From a checkpoint of a small image captioner.
Model: 5.56M parameters, encoder arch mlp_mixer, encoder norm layernorm, encoder activation swiglu, encoder patch size [8, 8], encoder width 192, decoder width 128, decoder layers 12, decoder norm layernorm, decoder activation geglu.
Training: muon at rate 0.0069, 6700 steps, batches of 256.
Data: trained on photos of plants and fungi (iNaturalist), 45211 training examples.
Rows from block 5 of the image encoder of a small image captioner, named by matrix and row number. Rows with one number belong to one neuron. Each number is 128 + 24 x the weight over its row's rms, rounded and kept within 0 to 255. All counts start at 0. Numbers have three digits each.
Before each neuron's rows are labels from the 100 images, of 14848, where the neuron reaches its largest size: "responds to" is what is common among them. Only what is clearly more common there than usual is listed. The data: photos of plants and fungi (iNaturalist).
# gate: MLP gate (encoder.blocks.5.mlp.gate.weight, 512x192), inputs 96-191
# fc1: MLP up (encoder.blocks.5.mlp.fc1.weight, 512x192), inputs 96-191
# fc2: MLP down (encoder.blocks.5.mlp.fc2.weight, 192x512, transposed), outputs 96-191

responds to: order Asterales; family: Asteraceae
gate.136:107139115115143143097111176121132165122105167143157161158115104160147082162115101135127125126141089121129105142127105130142143155143154119103142135089112148161115103124184175120103096107104147114140139143147082136123135115153104132117126131088122113108119093079135090128164094103098117135
fc1.136:127149122176116105135124164126109113130148130141174119132123130137102136083183136160094141118084120088122141152118142156098107134143138173123108093108105132102106152118121134082144124132105167162083167136129115130145122111122129107108153137108154102139125123170158107086086142132100084155
fc2.136:172133113156114099116126137106136148146145127110128132131112118122118155114131127109176112122128143194124101151154119098147147138134133144101136169106135142159149101143138136090170112124123157124139126142156174171127131154167142166164112122069069115105110144156155124104113123068119130110

responds to: text has "veronica"; text has "speedwell"; order Boraginales; family: Boraginaceae
gate.179:115131096170112131144149126136120106164111152088136158124111168101131077110124110110140116147125101101120124103178113156157138185146114123147117087111125119094115130106118121106179108097120133165103145098108143193107114088152125166187117129108146100162108123156134145124172149114173141111
fc1.179:127086127158077135117109093142100132153124119074152119128110159118143096110118099133125126119172135094140105154117145147116156202123109128144126111092119097112123120102127114120134145085111158158106142140104140189145115119111135142177149158121118120098107107085144167117131131121116103114
fc2.179:100118094131130107125186119132120119136088180117121130131163142098117090169067086130128104134095152125111136127138171108149148141120170107146125145154160126088130159099090097122127114136120148131126094167102114118117124072164106138136163167097136115155161143122166130147077100117131150137

responds to: order Asterales; family: Asteraceae
gate.42:109123128125165170144099116123121103157094137133072078129118133139153132151097150144058146113131123100159131095093113114130181131128123140125114126102148159125110127113100150125134102115125122154146140122129129100120172100143068085127113143131114100108096131135140145097107177139069142129
fc1.42:104110130159101178134165140136127125102139131177165190117157137128121121167152066097118099095149150152091132076151111100130106138104133103079141146119176136134130107155120116136135120135146101157125116108132138090100107162137124128101138136131109122136119118146146114139116127154138118126
fc2.42:145126110118105110117118129140134115142177127144124155146117117149141142112152130129124132155098127104137109144126152122163146147118135131135165120127108107099115160137092096080111097115116124163129088100123135155117111137155114071139177114175080110163146124146122117108125156116142107117

responds to: order Caryophyllales; family: Cactaceae; text has "cactus"
gate.294:114152134176112144139106140109095139094149170136139122179139099125152142131123116141108137120131090121171107120149103140139108170109146108160112124138133148129098156094077181167129105134114133146086134139149110111088105102106102106125125171155124119136151117127141122132136129108149129137
fc1.294:090140147136094112166106154130107133100098102136089106122131115138109127128161107161133126114121167155142197165128146154071140163134072136111126162155125140136125159103123086161061120128113108119128171171098120133111138113138128168145095117137139112111101126151143153143095123104096137119
fc2.294:177118149091127179138131136124143157164155124097151107143112145133154141092126096101130113132110096086151121140133144145144116109103101099120105103169111156123134118180107152090163126118129105139122159132122073115137102192121112071152129127146140124170128136133132107161114156136106161190

responds to: class Liliopsida
gate.65:126137078176138075114081142166109118114149082120123113153106146130141142157163118121153108160111107125157125111146131078107139143141161159137095167122156119148116134138111132148088154128152116098139166135109140125097144118151146127154164104119093102162148142138126145185096167162137147170
fc1.65:095095138120154147120209117164138157138103116114142109094149146151086146127162130158184096120127121165112071133106119064109072115124135147099126135157122101131125161090153124139137138140152111136136107113129169119122112155122139120143137118128115119126118105092116142148093115143095111127
fc2.65:131120130103136135136173133139135157152103100119138100117105120115137086179120145128168169162153116127142117073157132116146160103134153145197137145141140109111115089128116088133142141162143081100096118131149142171155124128128096127134149085149113114064087140116142112097142147110150149121

responds to: order Asterales; family: Asteraceae
gate.232:151152100132162134170133087096123116124163143118123134172089136168139089141132080100121119125082115129142149147140165123107131124140156146122080123100127135130099093123114108140106163155112165165097101126125127113090141158121172148138125130125140173137137146146169112115138102112132155140
fc1.232:134114099139113083155143172148098170130132178149135131167145128144149083134124166112143144146123130119125110122154178090111116110134134123091174120113141146149163126056114096127148121118145165102124152138122137155145137122150100127163112126087118151125129126119142145147152096128164147109
fc2.232:142107096053149140137144067120139108166118117128151117127107131171137118102134128125075147129152145113095159112142121119104158132130096133155123139096130107130134144127148138161073140148141175105116130112160175113093124137158087103105131162176140110146153096102122122136162091135121097136

responds to: order Caryophyllales; family: Cactaceae; text has "cactus"
gate.85:098141130129181161134110118144087157125107167105110152104131109179124142181127141113134135160104133142137121149146135122110125130098146121159105075108135123131093118119102140109149123078136142107139100133136116164180161136098125120106140128101169122152153136152123126128129101135131172117
fc1.85:165157122147122162156108146092127118137154131154125116121140119147143165161138088129138123154124102155150138062158139085085111099187117089132127098151129104110107100130083145150134097111161113123128102117133113117158122121103128098123138128114096171131111114141132140150180154147139125130
fc2.85:135139142152113175186112149124086160117155131116136126101153105126095130141151093121128124100115137094142137140105160136165137080129138145101106178090119122117138119066070126173177128110150151141149138125163158113094138130153170076089134129180124097156135155135110129107157137127117109101

responds to: order Asterales; family: Asteraceae
gate.425:125157129149136099108098135137144129121141129101096140084132123140152154107156092140121131115141114138138106137110173139132160154112171156098111101082145140142128164147168126139118149104127194081153160115108162127131170149147147077131125095105112151138138128095163119128119129145128125087
fc1.425:111149098142173137143085173115159137104136121113133111125111154086069127080122107142129098120197176129133153099080130118105119113125103098124105175104175165134130084172111177104119117136111141124141121155117155105121144119183137155149140124181116133148146122103149114111133153118078128095
fc2.425:140136134119090132134132125126126093111117124160158119144146086143139117169130164115146133129147158093152133107106198125101134125102174179130129096151117158114134113138115138088101111104127120096167119112158117116082128140128101170126141102121103045133115105115123123112131101121138147108

responds to: order Asparagales; family: Asparagaceae; text has "yucca"
gate.90:162153107123109160092091116143138127138130134134165117103091129138192147132133114092127175137200105131134109120162130096116120133153138128157137137143090132152128122122100142156104158121146159102125104145099141126168139098165097101155109122169086085104123160132111125104131099110122096157
fc1.90:105083137106141106119122111116079149144160121115126159152162115112099088057109128146146130092095147108161163126128121106163104127119134130145152129114174108158102198151127122045130116106109077146124125102148121113088157139116155138143122144122158145162150133133140137135118130133134183086
fc2.90:091170109147117087096079121142131108153159126112106160165107113121140092127068175121107104130132137094091121110123119111147125115173123149146136087105169144114122173160147192151141125105120109126131129180152092106099126150127103099105153160128170143150160121139141103131141122148113143088

responds to: order Asterales; family: Asteraceae
gate.416:150096152147150150129128104156162129118107146145121098175079095113087140164117109106065130169145110169130160121110166195134119151128172110128113159157151121132124117100126113140095140116143088134132175125124133151108145116103146125124134134113082148133187121142139099155136101091138110081
fc1.416:122135119099146175168129146105119098118126112145122154128160102117160127070136117109138138113109130154108112086153118162201101124146175158170145153079126110148132119123132159112129131115067140154168131129110100130106104127122089134152123171110147158118141130149122182091175118131111102161
fc2.416:118118104174097131149176143170133153145139130133128084121139128125145158128135140112154130132138121158151092172139106119111153108105096093081108115132128143164126110100137139141125139130100143124085132148123122148102110140076138171113105155153134062109130082103099140145127146173114151132