{
  "tokenizer": "word",
  "encoder_mlp_ratio": 2.67,
  "decoder_norm_position": "pre",
  "decoder_fused_qkv": true,
  "muon_scale": "match_rms_adamw",
  "adamw_lr_other_params": 0.00082,
  "batch_size": 256,
  "final_lr_fraction": 0.1
}
Rows from block 5 of the image encoder of a small image captioner, named by matrix and row number. Rows with one number belong to one neuron. Each number is 500 + 25 x the weight over its row's rms, rounded and kept within 0 to 999. All counts start at 0. Numbers have three digits each.
Before each neuron's rows are labels from the 100 images, of 14848, where the neuron reaches its largest size: "patch colour" is the nearest of a few named colours to the mean colour under the peak. Only what is clearly more common there than usual is listed. The data: photos of plants and fungi (iNaturalist).
# gate: MLP gate (encoder.blocks.5.mlp.gate.weight, 512x192), inputs 96-191
# fc1: MLP up (encoder.blocks.5.mlp.fc1.weight, 512x192), inputs 96-191
# fc2: MLP down (encoder.blocks.5.mlp.fc2.weight, 192x512, transposed), outputs 96-191

patch colour: brown
gate.314:514490476521502511499453517522507460498466535543513451516476487505454501452449463509500432511498530538512516490489507498463508518480491505512507516519511507487502524456532533479491516481466527512537455498562528502511473539484521512533512489502487498527527501496537523503477475483508500527
fc1.314:490502463506502485472498488485471507462490521495467462460528470518495538486517519486461554504491510516492506463531484493492491491522472539485505545483497549528501529493478477518502478500512532492524506450448520487514443439485497475529487442459509461506542499525494506503538529549494500492
fc2.314:473450525483537518461484510486511494513480489487516540476444516466440462504506504511508481508449485487450493472519494486475512512487507517553498490513476482516481460504505552482517479506492504527533519522505553473503539512477466499542481499507504473542503489483496491451506473518502540567

patch colour: green
gate.274:471500512517516490502564501495529467543502502530509516499532494524470526519505492488488508504514484482508482503518487545480511495542498515511527525499497478522526471515488465540511459509560519484456498528465503458461518504518453529505518474471492494491456489502485511467515540530489440499
fc1.274:491521512528534532516517468487499531511468502501555537469510512510519498471483530481483514492522509492478477488516497513481462531450453511485540474494504529498497513500496516537451516468511520522519548517517546487497509484512518479482531493481527462553505550518465490477490490482464505472
fc2.274:529515482484489514485526505526462496514523541509506457515504500502515489517539522464470518472502473530517528471489509501510512523476469484470512471517536509495485502508485461483536513507507478433488527524550492487506483514522462522492535519520498483502477542491488490485477555529481474464

patch colour: brown
gate.100:465460509470441476522506498507527505557477511498536517522483541446523505460490465493537485446481505490483484490474514527506506476522506496493513499457503545495496504483507488503557493505499488516516510454506526502468528495496510513529476518532537459532517485475514527517473468481433540506
fc1.100:517506509525542525484537509465448530493551509493463519469468481514507426515473508518477510537474489488507521517518483495503524501510489515521514533508494479500503485569457532457489512501505516536490498496499466492486483496484533534529501493457516489527495513468451549497498515505525504468
fc2.100:498505504490504505470528444495542454489528507500517482478507472458470525501491513527511529495513497531488502491501506505487498520472457522559483500496496512517492471481470450491500481538536512512487508478454492466502495506486495475539470468526523485487489476504473551515481470489506518474

patch colour: brown
gate.123:552517502497508514485486523510478502458527504473517527519538494498523511508485459552464523529487507493495511502478492509492494497475453531530484503462495497531469547520512475545488478515520495489473512464532524511477504513527458511473541500458468503443475540503546453509478529481508492483
fc1.123:482485501485507480503484507478514497501516483477505478577481452453474507476515490518517486509517522525519521550519498515455489492500481511497445509476513482486443544500480472506512449505518485478525526478541510507490490507472508508480492479446490495495440516490538523521498474434497493474
fc2.123:521484501481480506482519528516480494512477530449517465500506529533538470498494521526459486536451491510499536496515516519514478500481489490507479491444524485470488507558499563507500488474500493530509484487504543515477524505474498542520508489494482481505516491548492448477482511508531559503

patch colour: grey
gate.403:486513504462489450474488500485507494486500524532504492477508519504514522520522496514536486529493499481474476497496556534490493514527496521464497486488500533524478499489499536547482502525502516495478498473466481478460544490496526483497500512512477523548523539512509505467493488470472497473
fc1.403:517488557496499460553484428507499490479513550550558488499508504473444498500491465499530503466496517513487485496494501522458479523523520530494469506482494485469483535452480515453544497496530481519507569534518499492478482491512519511482474511492503515517545526496530480506452457489480535514
fc2.403:499529475489478495487506497470521500475516490524458491487500518459511511547488531527519489539483540496493494474480473507498480518479465472498538508507537490488492462518519526497533485522513529476484483528488520473499534493507480469546524489548465481483522539509491458517482434521518475476

patch colour: green
gate.306:518471503538505513489530491496491515527456484554504531507526498501488493510471467508549482522513497514513491489511480496511510430473564537468538506544509549500495495499544501503505473480496477496504521515491507517499502471491493529534490464523525448473478479558476481509528526451488527497
fc1.306:516483508526485447545516523533511494511484483514470503518487502509501477500492538527528464474461494512496486511503440498560521513514509499512520487502481507492503475543521507532487417511469522471483482506461511472517494485523465452470508492499506486495554502515517520524482512512528545512
fc2.306:540504478468528495538499502511530544469488452498496500531546517539532495515530508509500538504452521489549528520461508469543516541451459503460538504471508471491506493521476485493499500473492476465488455511468474474437489493509469492519541523503468472512469481510473512487517513474471511489

patch colour: brown
gate.506:510524500541539507463505510519455486496530449506517488515515521493493536522446526524484486453476517508510474502502511510531504486546506495501487526468483519491487524481485500494498449517475531472528513469528497511488536517448499524502511526491505500481475519542468547486527532506546508478
fc1.506:475478423467496496532492497533509481516516491516514471475492501502465509515543494528517542487474499470493473508532489469487495486507494517505477540479462485527458516529483504481520544506468483548523493500457476518501487468500502466491508501514541536551512511474528484514508440487470488540
fc2.506:533515490531500497487466524573497506507550486502481482476474521499509467486515540491536499515498498491508532537436527478474539503482471458511533499487548501460491535494486503491539492516485519502525504461478496515503457499464526528519500534510514480500488537500455488484489471465508470471

patch colour: green
gate.133:496499483493546538524494496504492504484465463518535507488554478546480535508522483469476542518506517498521513544485500525546495479528536514499480467511487523517478484491519492459477535520514504487522512521497467514501531532498469524492516481480464510496468472538518561489473519513489552517
fc1.133:530462523490501465503498481476458501527513512536506526482480494522472518546481500504503490471477511511526518499520483513526501517519496522458484554548480477549520464484503538530466532465494524502512469500532495490483544530484433508532510501440464523487510450512534506463509503522506513520
fc2.133:507512530483543470499530512459496528480489455484506506559496517518471530517449467546496478478474514507536496466559513510508508489498508458499470517482485519543519461508509507502447494483486483460456474516499482521512516497485501529497462509494507530502513481533548509473490504486533534486