python train.py --crop_scale_min=1 --translate=0.12 --encoder_patch_size=[8, 8] --encoder_conv_stem=true --decoder_norm="layernorm" --decoder_activation="geglu" --decoder_mlp_ratio=2 --decoder_inner_norm=false --decoder_cross_attention_every=2 --optimizer="muon" --steps=6700 --decay_fraction=0.2
Rows from block 5 of the image encoder of a small image captioner, named by matrix and row number. Rows with one number belong to one neuron. Each number is 500 + 40 x the weight over its row's rms, rounded and kept within 0 to 999. All counts start at 0. Numbers have three digits each. After the name is the row's rms in percent of the matrix's.
After each neuron's rows are labels from the 100 images, of 14848, where the neuron reaches its largest size: "peak at" is the part of the image that holds the peak; "top examples" is what is common among them. Only what is clearly more common there than usual is listed. The data: photos of plants and fungi (iNaturalist).
# gate: MLP gate (encoder.blocks.5.mlp.gate.weight, 512x192), inputs 96-191
# fc1: MLP up (encoder.blocks.5.mlp.fc1.weight, 512x192), inputs 96-191
# fc2: MLP down (encoder.blocks.5.mlp.fc2.weight, 192x512, transposed), outputs 96-191

gate.369 017:518506444546524511489469506496518514479604562489454521460493513520546478548550505561477506618499457455570461518546420486456576507530381505484534476513469424548532520539473477481430500523516575478462566473456443482493488470471446517535489546437564525444475544543483536446490501516531442575
fc1.369 019:509518457467544523521462459470555499540517547513460487495471497460510528454496541495435487496462537488497549436480446430504495507474456413522557615581562467481544499536568492434492567511534510502464489504464467558439526510480525502502472500531424488510584516465530553421529536446547530467
fc2.369 019:492508494442611403514506506538455572397390477515485456546543515533467519502526534413500445506480507467490544530492455477478510492479470576513493485524502561503525502532484524473528530496505474489493539548494524437587467432524483478533481528524583529492483529570479481490584540479573500529
peak at: top left
top examples: class Liliopsida

gate.113 011:502532519514551482482508509479480517492458559551484494449543479508475520498561523523469505495436460499526544438499494537557528478491555497485495519482492522484514457454420507470529509446526539497473487468507498553465447492465514451543513441570520571512458503582446462492493489466472534493
fc1.113 010:514466488455496511466418501478503502579538486566515529455455470447488562546487565503502506539490499486510456530483558590501563506517586537508497495506468464488516519524475495507549559511545503531447542457505517511525453446481523461521538449453519525501478486498437526504559482455445484460
fc2.113 010:512512486514577530455521543479497539580493538492447477487522584482461488502449473470442516507513469529535555472481465469479552542468478534462493574457527566489494516512464458427501530411499501550542526482476507547453463540514543534572585498564544518501462541554532457507464500543515513420
peak at: top left
top examples: order Caryophyllales

gate.229 118:457451550508523473493550513493606488615453541515542495506507470484493491517519457443490455526510456563492482437482505500517471532492544490506471549489531575470531499505475571512508401515460560487422442548493454482485470542531485499550532508470476455415480477462492474477518505579499481543
fc1.229 109:484483478489543536471536568562525551491514520487516548503578475521491473523521459521538486520500453506526541448507482511469492480521498469511571531468539444497548477499482495464381504484489543504464513495501570493499434497499414521494516504416525574491489483499507447525432473561467447510
fc2.229 114:530397565464430556489489491553460477496477437584502498521465519490537521530503557507511500538500456510514454507488484501482509556501510497452517459535558506521439482503535520571525475527511504469494487490435533477487566420500507544458459503469461493501436435498497518476385586550542453475
peak at: top left; middle left
top examples: class Liliopsida

gate.280 024:510516503524454517499623486534535403452507509515560454517505498436595506561516461472504525560476455500469418555440476497498497554456519518523537535489502501494516495457534453556452573459500505499555510415472475479468504493570570480536458542570508524449422539506524492430446507507525527543
fc1.280 025:445509514500475495454397511494481548416454519467453509525484542499491464457500501535480518456453513520487528490616465448601524449591520475481506423484556473461462519535515468476480485514459530548485404562524477491539486460455479488549520448466524511491545462468506543550522558492465530395
fc2.280 025:482481444536527515579495530507448484475531501561581438494442484505496451480455488484469381489457505547605503507506478435478453491510432514564531505501545509487434533533595468501554516501511465501538563548477506501464487567432488471485503543475546498470504564467426474524438453449501437517
peak at: top left
top examples: order Asparagales; family: Asparagaceae; text has "yucca"

gate.360 016:474486536602534508564576529465427472511558529470473471499516480497524573483512487467520519563458496573506549432457536537531507426429518515530532511517486397445500525535459536493489528481530497466522549471465546508523488603484484517509502500524448590525502535525446493479465496539542422524
fc1.360 016:464463556453499502504495453577496505410515455585533518581475517537521526529549541530557539474558441414531507490526517427463492524539523519487508510543515522522456522468448429493469433508482493517495529558567498462466512510479432518518507548542518498403483503492511508488483452514524534483
fc2.360 016:465528403499508522438456504450475452528527565535495466542500560456516532521470518496442446456467476535466496574488492548485517530531483458546469529473564431473514467510504484528511542546499559432453507420519483538426536468508537515466554510572443522531465540465503454517526523534511522436
peak at: top left
top examples: order Teloschistales; family: Teloschistaceae; species: Xanthoria parietina

gate.195 112:454479542547603447455500544501517515557476531561498415540473517552467531517499532455548476499517443448512512475511480493486426553516466501445421502553580580470488489560495471521460501441526535433585538435483494562524487467458514536550522556499484502501478482422480548544490516487444442592
fc1.195 115:510431462461475550509422483503480495527438532504439426497530520485477460492551579481541505520545530470481462519515515554536549440529510489466506488519441521550423498501549495510457562452478469480551521530515471451505502572437477489558593460430492580447480439492505475461501508555457493495
fc2.195 110:449484505493467530463493512477564469468480508501505495536549537532498535588528552488499468477480448539580564523489443577471483540510502438473466413564541434485500567478470439469489486539459486617520469467414486513429532517535518473487498520543573465497509455436430458531479468460460511496
peak at: middle left; top left
top examples: kingdom Fungi

gate.457 019:533505480558494511466558489525556498457587514547396577495441412466550552413473439546497504499531507497594523429483504514481464467437414467601503496485524514509546516481506508448469504480554474483521485480487529516498511516476483498510469476537431567488488479466448527432508499392510391501
fc1.457 020:461468542523545507533488477540492448483549489500456482486475452530550528521438447482522504509552555490560480452425500477458526502428472456603471407435532528463522478500560485434498493513510503497551493515439551481510473458523467507477544547617446534531484454561476574485483485435453461535
fc2.457 018:499504482532529508528546483482594486494512510503486423485447454423463507457495482528531486426540541549546476409514473514408496477482529504468600531490523491455440542492483501442499515478451545518468480480529473528592561525491519525500466490501440531536504485454439492454525462513522443475
peak at: top left
top examples: order Proteales; family: Proteaceae; text has "conebush"; text has "leucadendron"

gate.84 070:526433485469532559485527503540572481460513489437530481568527467504481447491471573494433473512528436425425556487476486454457510454543524452514491589564507545527533443502537548556448384537419517526541511524458514449510562521485505432519503488508498482535414525481563509483459513435489483550
fc1.84 077:494477459570450461528597529514465524544510434471505420467510541474505500435489463478559520484485486455485507487502493583454518467490433470519546506523453476539509502532438446512406453550533489537492524420476535459440529466539477525503442457519449532495512503514471509490473564494488502489
fc2.84 071:429523508460485557496505467514440451515515448477513504476543540494488429463454526447556571521544479464459497547443562490483596443437588510522531571530517485492470462530466518454512448461546404527461491516480518520587565447542467498448493474459497493409507534469511524481533562484522577480
peak at: top left; middle left
top examples: order Pinales; class Pinopsida; family: Pinaceae

gate.216 107:553514553552469486488521505544472480518535488512468498510455510544378534453482520504576470456475553450504474465469474559487460536478440533558511460503532536450567464480514478501457550542445555440511478522576507524460503490491508514544495500576494485541528475487439469547538514577516507485
fc1.216 104:497473489501476520436590444471465499525433449446463519515494540559525508502407522478500466550406495507507514488500500559552522502562464529475513514501445491532420520449581450477512498440506496451488478443535456472487456513546522513494527475492457451493467497544485515569518444534495521497
fc2.216 107:486537453538466550468534502521467536496537524540440498474507512445554501532473518489460524489430573597447505493605511496539430469489572529468575506493458503443410484536500514558520468481570500504467553507460538526484547551428523516535417503424491476495441563462469494502592501516506503473
peak at: bottom centre; middle left
top examples: order Asterales

gate.492 026:502482528543482510495535487534493505528431515513541556468524451468494503487466508469489560483501480493572507499510421505486578430534516480535577448498544485530501533488493529524474449546489511597448428495516510486453394457475459532481527468513498538456491553465475503451464495528507549494
fc1.492 028:502532464516434515538474466528469548523503477498525537481538469409589451460523457417460485468516512456509471410498488540462600484490435479520502500559429522501541451514495487480556498553511459465533563537505507559480459450462442485474470521447501534512565423536560626523500511470519562478
fc2.492 027:463472487520521487457484539470560530481446468601462459514532501500497515482570521501512548519493471431526465462510476464585458512523429500532522480476457445587501531474425511503504559538543510524483485483524417533462491463526533463562501544500523440448529555456517555532426446529503487484
peak at: top left
top examples: order Caryophyllales; family: Cactaceae; text has "cactus"

gate.424 115:429516467535425427488531511477549509516482472448432486601563527483523486519489545492457552500493521490489567412505488518439540488524463559441492489576482543508410564474566520526566513530461516477465508565502500497538491452468499557449465525526473518500515511506470530456545494478513515496
fc1.424 109:502462432489496496518461423559492509512475521516524430511433468505519404504477507478463556463485518497527492509551544500453525508492580479506455489519437545515496509494427496493485462466481504535536501404490466493623533553486509500484528507518535437492517610540454531522522413474480464565
fc2.424 101:517441489447503587443543566552469523585470492448475478473498512406487499535469534482481538469446470446551510480518478429518493474478539472510503570538468468459456579401529514511467509553479480431543493483488531529515508530555444555553600480513518464434527526558514444493463497478453528525
peak at: top left; middle left
top examples: kingdom Fungi; phylum Basidiomycota; class Agaricomycetes

gate.279 113:562482499515431530532543484500456558492445490407527459465548521544550505465525491499491459460530503543500450502558500549497512522577503529494555452523595483502531507486582560503463559452540504538432450485479492544569407476467473586494490513484494451525503474499440513490488431557544482473
fc1.279 113:497492475447428478475433481541539512527519432450660498550474569528446517491499473509555459499465513478540503463565515530554485464561564527465513456453507533496556527524506503514480472441540483464614453458466546461479486556493444543486534507434456539520432497484448512477470511441501494447
fc2.279 109:563497474412577573612512523451521506476487501552546480525519516530452460459495427556486533549525556482553453452510489544580489492494460540486513496427487493486505502551442493492523457464482531435487538484605476494494428507441571386536546416479541525485446471494512558498484549542505451506
peak at: middle left; top left
top examples: kingdom Fungi

gate.284 084:548504515539430486490467478495397527571561484441513545558508503549484468491460510557446461586463460516523478507496563519484508467499497437505501531531533471555600469409422567440471471514513482455485434455528485526540501537516455467536502517557521607489471494461494586497562482526574485458
fc1.284 070:545490530547490465502525475484452481542523561472492468553494456504545420523509525540458560538509438538500522457545533513415571499454440464556505517425475408532552502477452524454459532543511513508548412478466463523501465523511466472542481548593528522496523583448497547510519513533553484468
fc2.284 085:515444458484521533544489490520446498538533453510504457557487496504474466504471465456494518489488483446490527411519492440480539497467503525513542509517527501475498567458465397465542484509566448474519494371508519485477502520461537415433459469514464501462514531491445480492537522603450516541
peak at: top left
top examples: order Asterales; family: Asteraceae

gate.373 040:476470453522513507506539524561507477475464511536565553575551561578510472505514529481515483467480519513561471549548499545472451554469485448427548498509483409509468489522501479475491610519508499471482557514460553501532546528461499531537517525509437576480471519486502508519521458505521563496
fc1.373 045:469520511434538601530521534458514485440566462568483494516467506528494419516515598417493530416522554542554470564556508561471509482553444530502459473438449475572448465498539468453547557531509520443538495412542552465520523457491496478464499541512491540551475561567570481524513441445475506431
fc2.373 044:513462452388547495493480430508449483526520553513481466536508455595469448498475575527473521550521497568502461484570547523487521501490496394479536476491462557505520504473482504440496541477417436523515513510538495474506394541448501487537511440549487508513509524492496485555538502473553513484
peak at: middle left
top examples: order Asterales; family: Asteraceae